A small sound classifier, trained from scratch: 15625 training examples.
Rows from block 2, named by matrix and row number. Rows with one number belong to one neuron. Each number is 50 + 15 x the weight over the matrix's rms, rounded and kept within 0 to 99. All counts start at 0.
# gate: MLP gate (model.blocks.2.mlp.gate.weight, 416x160), inputs 0-159
# fc1: MLP up (model.blocks.2.mlp.fc1.weight, 416x160), inputs 0-159
# fc2: MLP down (model.blocks.2.mlp.fc2.weight, 160x416, transposed), outputs 0-159
gate.138:34 47 45 42 47 55 55 23 47 41 48 32 50 63 34 35 61 33 64 00 37 57 31 45 66 51 49 40 39 54 66 79 65 46 46 71 43 53 60 72 58 56 54 56 39 49 48 53 60 57 50 45 60 34 40 44 67 60 73 42 50 55 53 74 42 31 35 26 52 51 48 83 50 49 18 41 52 36 56 51 56 35 79 51 38 69 35 47 47 48 51 52 11 57 80 42 32 34 36 36 58 46 53 46 61 38 27 52 54 48 63 47 39 26 52 61 46 31 49 51 18 32 57 51 59 72 46 41 33 52 68 48 47 40 39 28 55 38 59 57 54 41 74 56 40 44 53 47 50 39 48 47 43 66 68 39 51 58 61 57
gate.139:30 25 42 36 47 20 36 22 79 35 66 66 23 72 36 34 18 24 55 58 63 62 62 29 43 32 31 48 61 80 68 66 42 45 55 46 41 26 53 48 38 64 51 49 48 56 44 41 42 30 23 43 51 70 63 58 64 81 44 61 21 53 52 28 40 12 42 76 36 16 30 30 06 50 69 40 32 39 80 57 28 68 39 63 10 15 61 50 40 56 55 63 39 45 12 70 33 33 84 24 41 25 24 58 53 52 48 72 63 61 07 26 41 24 55 48 70 48 48 27 62 55 54 26 42 41 09 40 61 33 62 34 67 26 66 71 02 72 76 51 64 56 44 77 47 26 22 25 45 53 31 41 56 55 42 18 39 53 56 60
gate.140:48 45 36 45 46 58 65 47 50 28 72 62 44 37 41 26 51 33 52 38 62 51 16 51 59 58 34 37 52 53 42 33 26 39 51 37 52 56 52 30 38 40 44 49 50 23 44 31 36 38 41 55 19 36 59 55 31 51 12 49 41 62 47 56 30 09 38 50 67 39 08 10 55 28 56 49 61 27 52 41 23 11 34 44 63 36 54 45 59 33 29 25 46 61 73 41 53 45 50 18 22 60 49 53 56 46 45 61 52 25 22 28 45 35 33 33 17 20 34 59 33 05 56 39 51 41 63 42 53 29 43 63 43 46 38 40 59 30 35 65 42 56 36 70 49 73 35 47 31 27 44 59 23 67 20 56 59 39 39 33
gate.141:45 59 54 55 29 58 52 79 62 54 55 59 35 28 45 32 76 52 05 68 66 27 48 49 42 58 56 57 46 56 37 40 48 63 43 55 41 64 55 08 59 56 74 64 50 51 60 58 52 49 43 40 43 56 61 72 46 61 38 48 43 06 50 71 58 46 57 63 33 55 37 60 68 73 57 45 49 49 33 40 72 41 58 56 68 71 32 48 81 67 62 42 20 43 41 44 63 41 60 59 51 71 55 60 24 54 37 51 59 62 43 56 45 42 54 47 29 69 39 75 51 51 53 52 62 51 52 38 52 47 12 33 51 54 66 71 48 49 49 41 60 59 46 51 56 54 51 80 36 60 49 39 37 46 48 55 77 40 56 54
gate.142:70 62 53 50 58 55 58 57 36 43 52 38 57 31 65 55 52 43 70 43 54 45 52 53 45 44 49 46 32 67 46 35 53 59 34 35 48 29 65 64 51 49 58 57 53 41 52 64 55 55 30 30 45 60 50 37 19 33 53 37 44 36 55 52 67 56 39 42 61 43 47 44 55 43 46 40 45 37 51 51 67 42 36 45 63 42 64 60 44 30 58 60 72 51 50 57 57 51 30 72 46 67 43 50 48 56 55 50 49 52 35 68 35 16 52 53 10 48 53 25 46 57 64 34 61 59 43 37 40 47 51 46 46 54 50 57 72 20 47 62 48 55 36 23 46 57 52 66 53 43 59 52 45 38 36 73 47 38 67 41
gate.143:38 18 64 64 63 51 52 70 44 28 41 41 22 27 29 59 45 73 19 38 53 49 61 76 34 56 67 27 64 61 58 28 84 39 42 49 39 22 49 68 26 50 38 62 28 51 00 62 66 68 28 57 23 57 19 40 24 33 26 49 51 37 62 58 59 72 54 31 69 56 68 28 48 31 59 70 72 55 45 21 77 42 53 50 55 39 61 31 63 49 40 23 22 35 25 61 87 51 54 42 25 51 36 64 60 48 44 81 48 11 41 74 45 30 39 38 36 48 33 54 14 12 48 52 31 78 52 65 44 50 70 44 60 38 48 42 53 44 52 62 51 45 59 33 33 08 47 73 66 55 62 63 50 19 78 28 78 40 22 50
gate.144:40 33 78 59 62 29 63 61 41 45 77 51 47 32 55 67 43 54 60 29 54 61 46 45 48 44 52 46 51 43 57 50 58 66 53 26 48 47 56 59 26 51 66 51 44 46 22 75 54 55 41 51 33 31 68 43 34 25 41 54 50 44 42 65 28 72 36 49 56 60 12 43 56 47 50 57 43 48 31 26 50 33 55 44 87 43 32 09 63 46 52 37 18 56 69 49 81 47 36 69 36 33 35 60 48 39 45 64 45 36 37 61 55 47 54 43 36 32 62 35 39 28 37 44 40 50 48 41 46 46 70 37 66 31 60 50 72 36 30 42 64 52 37 28 35 45 51 58 79 48 31 66 55 24 55 31 60 45 60 45
fc1.138:62 50 48 52 46 40 62 57 61 61 34 71 64 37 68 51 55 63 37 96 48 49 83 68 46 33 54 56 58 54 36 22 46 39 59 37 70 62 64 26 47 52 71 61 57 51 42 50 52 55 51 57 38 37 54 59 28 55 39 31 28 59 63 34 57 58 57 24 40 60 33 15 53 28 54 35 45 65 48 26 51 66 43 36 54 35 44 61 57 53 48 31 59 41 07 52 51 52 51 58 63 54 50 52 44 52 54 51 35 45 32 85 49 49 11 56 66 73 55 42 48 36 38 59 50 21 60 35 54 58 37 61 42 55 43 66 49 44 55 40 70 52 42 39 68 73 38 53 50 55 52 83 58 30 45 69 53 38 59 34
fc1.139:88 20 40 39 43 22 23 13 45 51 54 73 50 21 45 21 55 48 66 84 67 50 66 54 42 52 51 39 41 84 61 54 18 55 49 40 40 28 66 44 43 66 41 39 46 73 22 51 64 17 37 25 24 61 50 58 35 35 52 68 61 27 57 37 63 37 69 91 42 62 46 43 49 38 86 17 43 71 87 32 44 46 41 57 42 37 96 69 40 56 40 45 67 07 56 42 54 18 49 34 61 53 38 65 61 60 54 77 51 46 76 42 33 31 47 47 54 57 44 40 62 30 43 42 38 65 36 64 49 70 55 40 33 39 81 66 30 33 31 43 32 43 65 53 55 12 20 39 45 56 13 47 67 63 60 10 33 27 49 64
fc1.140:38 69 43 50 38 63 77 51 59 57 77 57 37 59 57 28 62 52 50 48 58 63 30 30 55 22 47 44 69 64 51 67 54 36 62 36 68 52 40 49 59 36 58 39 62 31 49 37 45 33 25 64 45 46 52 62 34 68 24 49 62 60 54 46 32 38 42 51 80 62 18 35 57 36 44 55 71 25 53 49 46 02 27 42 42 62 60 43 61 39 50 40 48 48 46 46 27 43 66 44 24 60 38 58 74 37 48 51 55 56 29 44 51 62 37 44 39 38 51 53 62 39 62 47 52 73 74 52 44 59 33 75 49 58 57 37 77 53 53 96 41 75 47 79 38 64 50 47 53 49 38 55 18 74 45 56 68 36 43 53
fc1.141:74 53 44 58 31 29 58 66 65 47 53 49 25 55 57 38 74 71 34 57 44 43 38 15 64 63 61 55 45 48 55 46 66 61 34 54 22 40 44 55 43 23 58 69 43 40 55 36 58 45 17 40 67 41 44 37 47 54 55 65 44 58 40 58 50 26 25 30 38 70 55 54 43 34 40 45 45 40 45 02 62 48 50 35 59 62 54 54 56 31 50 43 47 58 63 47 49 32 79 74 48 56 61 28 46 57 32 46 31 47 68 49 21 32 59 34 60 54 59 64 37 50 41 49 66 48 25 50 44 58 26 50 46 53 40 51 69 59 43 46 69 39 59 32 69 53 55 52 45 58 41 21 48 13 67 60 58 27 40 55
fc1.142:58 61 37 34 66 26 46 66 58 54 43 52 39 38 70 51 39 67 57 24 68 32 40 64 50 79 58 61 81 20 30 31 60 53 48 44 53 36 47 46 65 37 31 68 69 58 49 58 50 56 56 44 74 18 54 45 29 34 58 46 54 59 71 45 59 72 48 32 49 63 62 35 53 27 38 41 34 68 47 15 56 84 29 41 61 20 57 49 35 40 53 41 64 38 32 67 37 56 66 62 42 54 36 41 44 63 33 37 45 70 53 54 61 55 37 43 71 33 51 45 51 58 28 46 57 29 56 39 40 53 39 57 51 51 34 54 39 54 31 48 56 29 32 26 56 29 69 42 40 52 83 31 62 20 73 62 35 61 57 33
fc1.143:65 58 48 44 45 26 49 35 59 43 69 48 60 87 72 50 63 16 55 57 42 53 55 61 47 58 24 76 56 48 44 47 11 63 88 62 47 57 81 51 76 59 56 33 49 34 58 61 18 52 57 38 56 54 75 42 72 64 42 13 37 65 18 37 56 25 58 69 36 42 81 52 64 67 53 38 54 51 42 63 01 51 23 52 69 52 38 87 20 53 47 62 68 52 76 45 28 53 61 51 43 19 50 27 47 46 51 29 66 54 46 38 62 72 67 38 71 51 45 55 72 60 56 44 76 27 56 44 54 31 62 49 57 35 55 48 29 74 71 30 46 52 31 49 55 54 28 65 38 33 40 56 32 59 16 63 35 71 73 52
fc1.144:54 62 62 37 35 41 61 26 52 36 37 64 53 38 55 52 49 33 59 37 59 47 56 59 49 53 24 77 63 52 47 46 32 55 75 56 62 51 46 48 61 64 26 53 54 61 51 45 36 38 75 43 63 54 63 29 75 42 48 47 46 53 57 56 69 55 49 27 40 43 40 48 36 26 27 44 38 75 55 54 53 37 48 55 47 48 54 56 44 41 53 60 61 64 30 60 21 73 34 53 64 56 41 26 53 59 66 27 63 56 28 38 61 47 61 55 44 42 27 39 61 59 59 55 47 44 55 51 60 47 49 44 65 59 44 17 30 39 66 39 56 59 72 71 47 42 64 39 55 29 51 18 49 51 35 45 42 60 55 54
fc2.138:49 55 45 53 43 62 40 22 83 68 73 63 43 75 49 42 49 59 23 56 67 56 62 62 63 44 48 40 59 47 61 44 52 48 76 52 44 34 66 58 30 53 51 25 47 47 68 34 46 20 41 68 36 59 52 36 54 94 54 45 49 63 56 57 45 32 37 60 45 55 44 48 40 34 50 64 25 40 54 59 51 29 57 57 38 47 54 58 38 43 49 49 57 59 48 73 41 52 88 48 90 52 34 33 57 65 55 51 45 62 73 53 54 47 52 41 64 56 69 45 44 43 56 33 39 58 50 50 43 44 57 70 51 58 62 43 52 60 71 54 54 61 49 69 71 50 45 53 47 54 69 68 61 59 50 60 44 46 36 48
fc2.139:41 48 45 07 32 66 59 19 48 41 49 74 31 55 52 32 84 58 50 88 46 76 26 18 47 30 41 31 30 67 21 33 21 52 51 48 71 59 64 39 62 35 37 60 46 67 73 06 47 38 08 30 47 42 56 29 64 52 51 50 43 52 53 94 32 12 55 83 38 66 28 31 55 42 72 19 24 35 71 66 64 41 36 43 68 81 45 64 48 38 66 64 79 73 57 36 40 42 64 54 84 61 60 41 44 59 29 38 36 48 31 31 23 73 65 37 53 72 33 11 81 54 48 36 69 61 52 18 20 56 56 39 01 81 36 46 43 42 45 45 66 18 69 76 71 75 57 71 33 44 03 44 29 50 31 68 18 09 34 30
fc2.140:60 60 31 30 37 60 37 38 71 88 55 43 46 57 96 33 50 50 45 77 56 44 40 81 61 83 56 53 57 62 48 44 60 40 72 57 65 34 49 49 50 62 40 57 51 33 44 35 58 32 57 43 44 54 26 78 29 58 55 54 67 62 47 58 42 64 53 75 45 47 55 65 53 70 57 50 44 74 52 63 47 69 30 57 73 33 61 53 52 41 69 58 64 35 52 37 49 59 60 64 42 47 34 56 49 51 34 65 65 62 53 84 37 68 54 14 60 69 89 59 65 64 62 40 51 45 72 29 43 51 50 40 29 51 44 69 43 50 68 43 60 24 39 49 31 43 43 74 20 90 59 85 73 64 49 59 42 27 38 31
fc2.141:19 51 38 45 33 44 45 28 75 58 69 65 36 32 33 26 52 62 34 39 46 46 49 39 24 60 47 24 37 41 38 36 40 53 50 41 46 21 39 16 43 62 32 26 34 52 46 37 42 38 29 39 58 65 60 49 38 57 45 32 53 36 47 65 63 76 49 60 49 50 16 33 35 69 53 48 18 36 65 51 53 38 38 55 28 41 33 51 54 22 42 40 46 59 38 53 72 51 48 45 59 62 39 57 40 78 26 53 26 42 81 37 29 51 56 55 31 48 35 37 49 46 54 21 37 46 50 35 21 55 55 47 51 50 53 55 63 50 59 47 32 50 34 60 45 34 58 42 39 40 36 63 60 42 39 46 46 41 41 48
fc2.142:25 32 46 36 61 40 66 66 82 46 58 52 28 58 40 48 76 38 54 67 57 68 50 28 54 45 58 24 49 52 35 04 28 43 49 52 57 39 74 45 70 44 61 66 21 49 49 36 49 46 32 40 46 66 56 53 45 70 32 48 27 41 45 70 35 60 42 57 31 41 36 33 57 36 62 43 59 55 40 37 47 36 48 81 37 59 49 24 60 63 50 46 47 55 55 41 53 47 59 35 58 29 56 51 42 61 33 63 33 43 52 33 57 59 39 39 44 61 34 52 54 45 40 26 22 72 26 49 51 41 48 50 42 49 71 32 48 49 26 61 74 33 38 82 54 64 48 37 42 50 44 47 26 44 50 47 45 39 28 77
fc2.143:72 45 30 54 34 81 00 64 24 99 12 57 47 27 69 49 51 73 50 45 64 39 50 64 41 70 36 38 71 47 55 51 77 66 57 31 64 68 89 35 60 64 59 24 38 66 52 47 62 61 63 47 34 71 22 77 14 34 46 37 84 41 70 41 64 40 60 61 42 64 76 47 40 68 59 50 52 67 54 63 65 60 65 54 54 52 39 46 56 43 41 52 70 24 40 36 68 72 24 83 66 57 48 51 48 42 35 46 61 51 83 80 34 48 60 64 36 59 80 53 59 51 59 33 47 54 83 50 39 68 48 75 35 71 79 62 39 36 53 33 51 28 14 62 80 40 66 65 46 74 45 94 62 58 46 76 31 42 30 51
fc2.144:61 49 57 29 59 50 30 79 62 60 41 60 43 36 48 46 45 59 47 36 54 44 33 44 32 57 40 38 59 47 34 46 30 65 58 45 58 39 50 41 72 38 38 66 69 44 40 56 56 46 43 48 47 59 42 57 38 58 53 50 68 47 26 60 69 51 59 47 40 70 56 49 49 38 58 34 48 44 34 60 55 37 39 41 63 64 44 44 59 36 51 38 50 75 49 66 55 49 38 81 46 54 58 57 42 47 50 70 31 42 58 41 39 46 44 69 36 52 62 54 44 52 39 50 63 46 55 41 57 68 60 43 43 38 53 44 40 46 34 48 65 43 63 59 72 55 38 65 68 44 51 38 46 49 39 58 43 62 28 48