Rows from block 3 of a small sound classifier, named by matrix and row number. Rows with one number belong to one neuron. Each number is 500 + 40 x the weight over its row's rms, rounded and kept within 0 to 999. All counts start at 0. Numbers have three digits each.
Before each neuron's rows are labels from the 100 clips, of 14848, where the neuron reaches its largest size: "loudest band" is the band of the loudest frequency at the time of the peak; "top examples" is what is common among them. Only what is clearly more common there than usual is listed. The data: read English sentences (LibriTTS-R). In brackets: how many of the 100, against the usual share in percent.
# gate: MLP gate (model.blocks.3.mlp.gate.weight, 416x160), inputs 0-159
# fc1: MLP up (model.blocks.3.mlp.fc1.weight, 416x160), inputs 0-159
# fc2: MLP down (model.blocks.3.mlp.fc2.weight, 160x416, transposed), outputs 0-159

loudest band: 2000 to 4000 Hz (27 vs 2.3)
top examples: voice: male (100 vs 47.8)
gate.217:447549536532430510561505471521509489447499592440487518489480494504499522416507521579485514500492461475505541572440563531544571568498524528477501542488471532462459463453451508570547442538506481524502470468507498484456439485549526503611468465476382479473496462503478536530509491482459463449452534518511552479465561483508427483498474431589497517442492559523579488545499552512517481514480564483529481545469573472517453503456553493444517472441505458540520486539497480514586500453547498
fc1.217:506563496494499436488512521494534506500500592396510575462552476500511456546498549489493524527487467473509542556517493540495526558535559471449506533519451527525479494543431587525535518566491492494526512532488577512530500534551499504560461488460419461377537500532549484548497484430534492417485488517546490471516532439512434527484513523566478541504543564525533501558545480490498470508504463514492477464456454546579481483505527460498458434490504505486598454459399489527423515461476445
fc2.217:491434487508509528578530551442462510531547553439453457544418503586479559557506452498557459524542498538563453519536526458501506433450454560538538484508511439474507519451584544506479409559484458480504480488453471485475505429515411559492503518502452462535526474490486503478475526527550480505484513545443553450463498485514471524528412433492494528515511565526531528480445516542471553457561473472507489509473535438431497535508558508523501505522477503495415464511503505461467496495511631

loudest band: 4000 to 8000 Hz (46 vs 5.5)
top examples: voice: female (100 vs 52.2)
gate.205:447478478525431513504444465482489523572490431468525542498510515449474533433511512485446482598491479599542510484449521592468477519541451483507455477511471458483484456504584480530504561470530517459559470479499514482472496467474418491402576554548544476543541463468424509461443517522459442558510509454528510484456478496516549472486502524387463461463439481406468502502516476490529460504495500528498528516510551477522516498499513542530524511422513446590481543551535486516572526514529444
fc1.205:507489534482477467487463558506455520454491532492500538541584537463556540497474581477483474519442417445542532577537533540473482467430496531494556584487532451418579504474444483475474434460491511564527507460438542496482531413485500455515418444437427552558487484455491494535537546460504528458490481489475487534513481538503476559590468414499557544481525518522514459526470577444491500494508517467495443481506511432453502526519506420527528522556503485498519456474529490513443472551454491
fc2.205:545590524454457414511532583481553504465468507505471474469493515531476485466491519505466499434526505427515578502437459475425460446511510418453503474473476518497542525496490489494516480468437532503554467427521489511518451464464536486492429439418443563491492448499593498527474406447462511475458460556495497495581457458562477487428478521487543519538497512447478520520479433487545464467425494429500452516455498448508520542435492445469546482446466494452455508490509491486442497484531443

loudest band: 250 to 500 Hz (47 vs 14.3)
top examples: voice: male (83 vs 47.8)
gate.68:522479482498468442458498426559437555536460511413513478515498515522470528441511473496507476482491528497547452525545522397574475485511537507545569481503469438537522542459515544506525524453506569567453570502451501439512500499471506501503419510487461512501573538447497463495495492470567490519508527430535493458487454404449529591431549485460452490506558500440492545540499465510481437465508570500565529523410528487443465477524517527568473551583536552478519533484511477447497501533461493
fc1.68:434504506530509487504504558540505470441505588464514504413525545499548490508493500535531441524462406477504570547438474504475495530501466527477474548502517567444493457504462463452524503496520530518604464530477561493510444485549557525481546533439532479486398503505531526541458488507453471470518476544484500428492509501539486482457455491555515543447426502502575545473470480471476473526501467522463459552520482412485524535410520473477560459468494453436582441453429551548432479478510549
fc2.68:472541517498493552436455502586515488497539499575559481481564566499550482493503475513453539513521563502542533543517487505529467520547509452570482401489458498516472518472551444521518507472517571461448517514512493530485509567520557481508453548583487599501510568482576501595501548529530536557530516508499553484563512502526509477493553513435560543484505539561507453605546520448535476514452574483490580482579488487550507541498571490522522582528535504502531487520486519521560476494482482

loudest band: 500 to 1000 Hz (29 vs 6.7)
top examples: voice: female (100 vs 52.2)
gate.39:491520473459500458432587464502475460506454508517511471545485557502527514432581485473521525478517510467447480479492550445495498546602473453519473451595455498517418510543503532482503473488469500508476454527517411478555507518524456535421532511469584483493469476544510529508532449417520411512522497468502528478504572389471488548472523424529511453497448437461553505550550523510549530497434501429502517433492495533490457422492534449511443488540529442462505514526434533491471473501527502
fc1.39:540576517498437512506412498401490499435461517442397519488489533501410474493523532520461523532519457495488542528432507476414432479466511585488450523487486551604510509478493458478505442548500471540502495487525541543447437455494504442558523526492506482488427499492617449482540514520470471463473548520473523530446486550524510492477508502476535518617469532532494427514508482502564533479496500513523525506483465472489490550494539530509466456438474528513488489489482530496461498455630514
fc2.39:499540539496452507521537542546488537479477511499472554413536483463539460420502514490511489551450534547536511555463535416603548559506519555435550536467507516524519491459479484497504528439529499509543533484473539487469472549524525496550506561534465509536503520461503533517536574528577442521530560516506499513406563439565521507570529480524550555530509540562572512584543549480474522505479560554472441511482467559495559510494530510533540472475413456530488473443436562512532482553481483

loudest band: 500 to 1000 Hz (28 vs 6.7)
top examples: voice: male (89 vs 47.8)
gate.287:483427542498517456430548479554508506523462477517477435507408496477403480481538455477513471490563396509494508501528570467537501422538504504533562469523555510492451460472565537560552432513398515518468512470455453525541495514418493509517465471502522566506486536449438508454515500502561485534511553464503455503487502455444513575508559572541441417509525503469518499543589507583513542489505513481525484520451538533515462499485533536507484540508539527526482546574526457430520514533474503
fc1.287:486485438489454520472503491541434429418497497429544509427486483464538506512589467524519487551477447535496517479500468495568452592447444501520495509525575492462528424456459464463495529483546468497576528502518549535508467506469488503534536578543556487514441525474515521417471523594460468430517591487561528499464508480513469485494467557546464552489492447505535542486478479465463533504523423533492504439546478468458466487402488428482439512483497437443515478495469533497546470465513553
fc2.287:564512567493454549413416524533510459517562482511538560459520591529493523455516562486466471514511552506566511461448507519513523503497503508535453502471560543499489494508466563498538554465501524530457532472490575560509490530470551475580460540525515556546450508491535508495475490505475499537524564547566591493563498459487530519501506573515529514502432551524518471511508508499492430563425504538513537506480498500467568546436507478464503580400520495417548541553532503564541480466569467

loudest band: 500 to 1000 Hz (28 vs 6.7)
top examples: voice: male (96 vs 47.8)
gate.88:432464458536456547488499474514529510505472476429542512512518551516465495425535500550472549554453551597489489496476516487498504544530452495516511480468487485474540520497550417483497512424475545542549433478440505472491495582516531540443426529578403513521512525416455552428474473482478365501621517487492542528516526463467486485449462511443402534511489529463454545511474476492521537469520426489501510534517569540483514510512474524508472546467549483506482523467516459459501490456492525
fc1.88:401505450520465507499507573500524543503580455478542544442537519470487492506605555487503546505448578538506537527495528489493517524517455492469453536450491463543558462525509467463507561501476489511566471475470565501459515542487513511494402500500464471547528506483508506427494526514499508475575506560450543514534489539535490508441502487431452567538433576530455568524534490490474538502458452525510441457551532520492555518458537445524466508490427443505558531417547427486457460436438533
fc2.88:450359502449431503476453491493432475487486458464490480491440539556525488455501434461476514507456499468515406482477537433459484462444452534471471415506473491444515565474471516454500495480522450481486494519444478444439475467530354496443540495461504502522499478482440515516481487519485472517514508487431519483348533465481468475496441412446475517485444491506460503502463529464451445468471448481490476545523462466444514438493477499467493526482481451449475445487477511492506480493524504

loudest band: 500 to 1000 Hz (27 vs 6.7)
top examples: voice: male (100 vs 47.8); the word "i" (42 vs 20.4)
gate.226:526421529519542441526512553403454541493460475535505504492521516436496499486482507535594481547517388506502507557448535485415464501464453534433514514499410463510490507498457539501467408474503496496482465480427465495497447423504430575525485432437506469524448508492522509486523456469565497492468522521477473506443522501559531530476485468504496502539458487536495497505542450459478549511526484476522385515415559482540506487493534492525489467468436473546473413509435425503457451532522536
fc1.226:517450470560540497503478546544455567508503531501507499546526509554549501480459499497506506588534478515502523506485527612506474546428503549554518536541498523467503460557493567490466492485529502543491515551543495483506455476540507584459556504465563448503457518469478573413492479461543417474544460549520484496506551490537540556429502455510483577482430507519566555492457409431497541505576433481475520492538519463495468537506527523594513495503527481545524380527492545499493511543467538
fc2.226:547553542510508469484538533473458495522485534491520557497514503481442421532501556496495579444540441499511574515471446506531475498521491532503440498521506502538508512455513455526496445497505529503491483439506508503524474406478544412548509437532489574512490515468526501462549546511472511436455527528509448534472436537582516466521468484526519490531502493531466469492539530541582558534488546527445512436558498591516511539494454436544577558520475544403366542492509491529582471447527468

loudest band: 250 to 500 Hz (50 vs 14.3)
top examples: voice: male (83 vs 47.8); the word "she" (26 vs 8.4)
gate.106:553479523448410520505457495511501490481461515520525505505459576521489504409511468539447509481540529545545510564481398472519557496507540467501514497525486460488439535463488433549493471398510542522542446454440464518585486488470470428532497525541446522530490455430504536521504492455496526551526509457515472514497526398503529529526517503532533505522395527483527417451451512569475472637455502462532452529459514522448459507544504444565522487477504515505496557512499503496490463549565491
fc1.106:522536484516445437556577554450573497512480505420574535435513516522433472487501556556476462472405489481519515474462491514449499531437490499445487533480467489489500489487441481481474499481467547475514422461507532501463482498465563457504472382499493485524510446475499584457505476487431548471469452553500411496528488463536452586501514574521463500498461493433536449510497486465493491509476416492502428533459480537514528537475462472467551437405426508457480464507512471497439484475537458
fc2.106:488489494531492475488508467539485469562456514522598475502435415477526567493484438481457455540495432479495518475620534527487546594482480483518485468529555511446479495570513456512486537478523542527469492541507499509486614510540585528470508479470486537484492541526497610482452437452462545467582430475530470526523507498490515478430487513516474543443487530421524515467445445516484464556525461461523502549538526437543478523478493551415450520515520485549476466517508480443418499506485509

loudest band: 500 to 1000 Hz (32 vs 6.7)
top examples: voice: female (100 vs 52.2)
gate.333:439515476493518521500530489402527517482497482537537463485471505452499520449557463494479497470507421514554543478554539467515504493512510590549459499533616469454474451526490564511438436480513536494564549476489466515507503469548489548470535534503569458476533535428479590483512472552516419503501498548485517517479413466481482530515492459504545535512550498496440485443447540547560468564483515483556526514571536534439450497470537486489499481534561514493441529575561532470567552417481436
fc1.333:477516524459437488531622523544502529465549486478489514466545485485549450484528482514518474543499460501545460532442451469501476497480517471464478496415463549492490521433462480413532492496483395555499517512476489459484412501530482519497530495511496484563460505438507494533516508534487385561452540520530531539453470453541548528514512435478497497522540551526523621590518523459444484486586531502475488577505522539443554496557494463509549490462453460516527462497496424473547575480489473
fc2.333:482522432499547472496584480554489480470481475468522559469452508534504504484454533554505544538521631478438572450532530503520526600497497468509530519527502500451465444477552448521441545508487489525495490532467509524536534551536536542470482539534523447482518511472498519503423465429510508457492503450511452474559549491475450504515454474468473538426490543431564618571454488529556482430493494526452526489469460418527483518462549492511438408504498471503542545518447533515429527519523504

loudest band: 4000 to 8000 Hz (42 vs 5.5)
top examples: voice: female (99 vs 52.2)
gate.124:570543484467467530505482444495458458447455515483524459494476558559489556464516450458530522502475441513484501473448535470442519478524459546422480418480534483381511472425540460506477440494488506530548487462552449493494488468496441514534550498522532501573442456521503458447451498568433436495537540499510475530421487478449534539632423477491502512479481450507504453518449531489530535522509507410555505509444480477494475467502461504502528467428486464502432517533541543457500461463555551
fc1.124:517428444558548433577532532469528540538565475507512468549519572475546482597463515559511474504494453536503480514486490527481490444446547472538490562491510482547587517538485514454451468522488509503509486483429479538472531500473535454483428387484408499586540470457474481486524507527474544520510483509518472543572491531491516519460516495440476529500525527504468564497508497521430523471538441514461546529500537467434502538485515471561477499567551520457495506375529399457524490510515553
fc2.124:451496497480498460483525515514527497422540489530426381485477541485517466511499420571491520441471469461520491522465450454483470459513519453596480430467436544491512565510478561505488426557473517473517466472500406462501464487460532432463403482460410470479550455478455516528484480468584493591484487524391502451500484461471408515476479425478523486495498498500530507484489510487489497469485500417501542545562510467471472517495522556539509503508582485535456483482528485447511521521488525

loudest band: 4000 to 8000 Hz (26 vs 5.5)
top examples: voice: female (100 vs 52.2)
gate.10:471477511469476508471489428565442476519448559457526449504412562489508574460564400517491501547484501499536473482562544484544503509548512465519458452531497486495391526487504488501489505487502439428553472523481461477512556521525419524456487503495518499498546477452440492503520502480516434547544422419523515490474533398410414490496524427506475516473481437463498526558513512485525495509506475485594522481500522495481405472576551461503412528515506516498510542503546521497516561454491509
fc1.10:502585469436555513463523535579537504615531514580609496508444459528465441468509457449550474491499455535487559491413509537497453483518531383504408465504458543454510515525540535471494541467522440463547502522542480493489502520465437486446507505538571492511495586447514545562523506489530528500490442558542513504528548415533502511490532509468494466498591489480527569558542523496505504516459523524450505517497471523494445490535517530487482466515487478483502452493492547539570471485435463
fc2.10:490487420403501554523423489408492492503506535480473393562480479485422495468480489481477480457569481496502433511528460518420485426515502507532531501521515462527506521475554497522542432523468488535415524507473446433511474480505493493506516469408541506506533521486520436448473497490462497477487495493430539486520418464483444471436492445449472521502482518472451452421499517527465472439487444443451481536509530485497461506474550467498531420484574476504465471521501525428388541498461444

loudest band: 500 to 1000 Hz (26 vs 6.7)
top examples: voice: male (77 vs 47.8)
gate.351:348470462524539447418468507583492531456550513479523508461510523495530537488532508491545488546510479507504570484488478507500527518465508531531541508447516543478566463515555545530482514494470501527595490488485503507475525522510558544479446501466425466497448541463463491429475519549524390591554498522486529477476533488476491554446421466536504529447466513480555591548466488536458477483528453491467525561530512459415547538445500516504454507512530460458524517425529460449493495485412525
fc1.351:505472442513516466495483477637501519454495555407531504486534548500540550493534508578486456540507493564527529475526506495557511539501497551500569519482558445460511407505517505557471563500471459570558534533484525497537550543569511534509476507506480429533565530432474487467505532550483472493584501495590497504418523500479463612428439467542481548482496525497574563508447443529469468524514475539495519485531520462445484535417505487527437488490498508466518503472553494472531483494508533
fc2.351:498474456391435540469450471558417503515440507453581451490499507501491489468508371501469537433500497478546491520502530467458495511472486458534478406513490466460501482447533477505500501442492534498475516493461485505480527496492462522494407528500466497424500513489548566511460484567466494494471509456475574461512443450473415384474467460468482550499488523517475505556496533480507517513457469463521513479608500514452474486500526386478508554505518476405508451506465526468554457468517519

loudest band: 500 to 1000 Hz (37 vs 6.7)
top examples: voice: female (100 vs 52.2)
gate.348:474451423506525499504544440497507460452500495526461476505487491484535510426455476493502491461498521483467510468524513487506511521582481477476572480591422473418424488514526426507476501485516503497466448509497424546527495523521540530453467504521391426516510476530486497525476426418474490479532503421492432465491525470416486494514484439518534452408476519483522480491459520545530522501489521429453521511502503413476452483490490439521460456534523568458511528460378513450406486562467502
fc1.348:548454478438511485460564495518479538501514543551481458518556440515559483500555489539487516481575502538491428521582560508559594535494522477555519499527575414503513466555529522562501489479477483493511518555420479496569512539522421572502462532445512498449499490455366551524513536538565537518524528510542502454552552468478494499566537504533454528495499488467576548525545541513458523543508493478448494426476560536452511425494502493504526530545516449497509486588534500483485509534504535
fc2.348:465450490483542500444523451440501457520498425538580473439511481553526435505431513449445476492477520460442479423527472537481431480470446452545458455511494523463476452517533509440482482485498492470471465524557474479502520469505452454448507465471508523433442587533459485531451461499442544477533463504447458452574471517433549474480471524433488448453497446467432511432482480486482440451488502475474537449525502483588484440514401472463459569539513471480437541513498465479530483458441488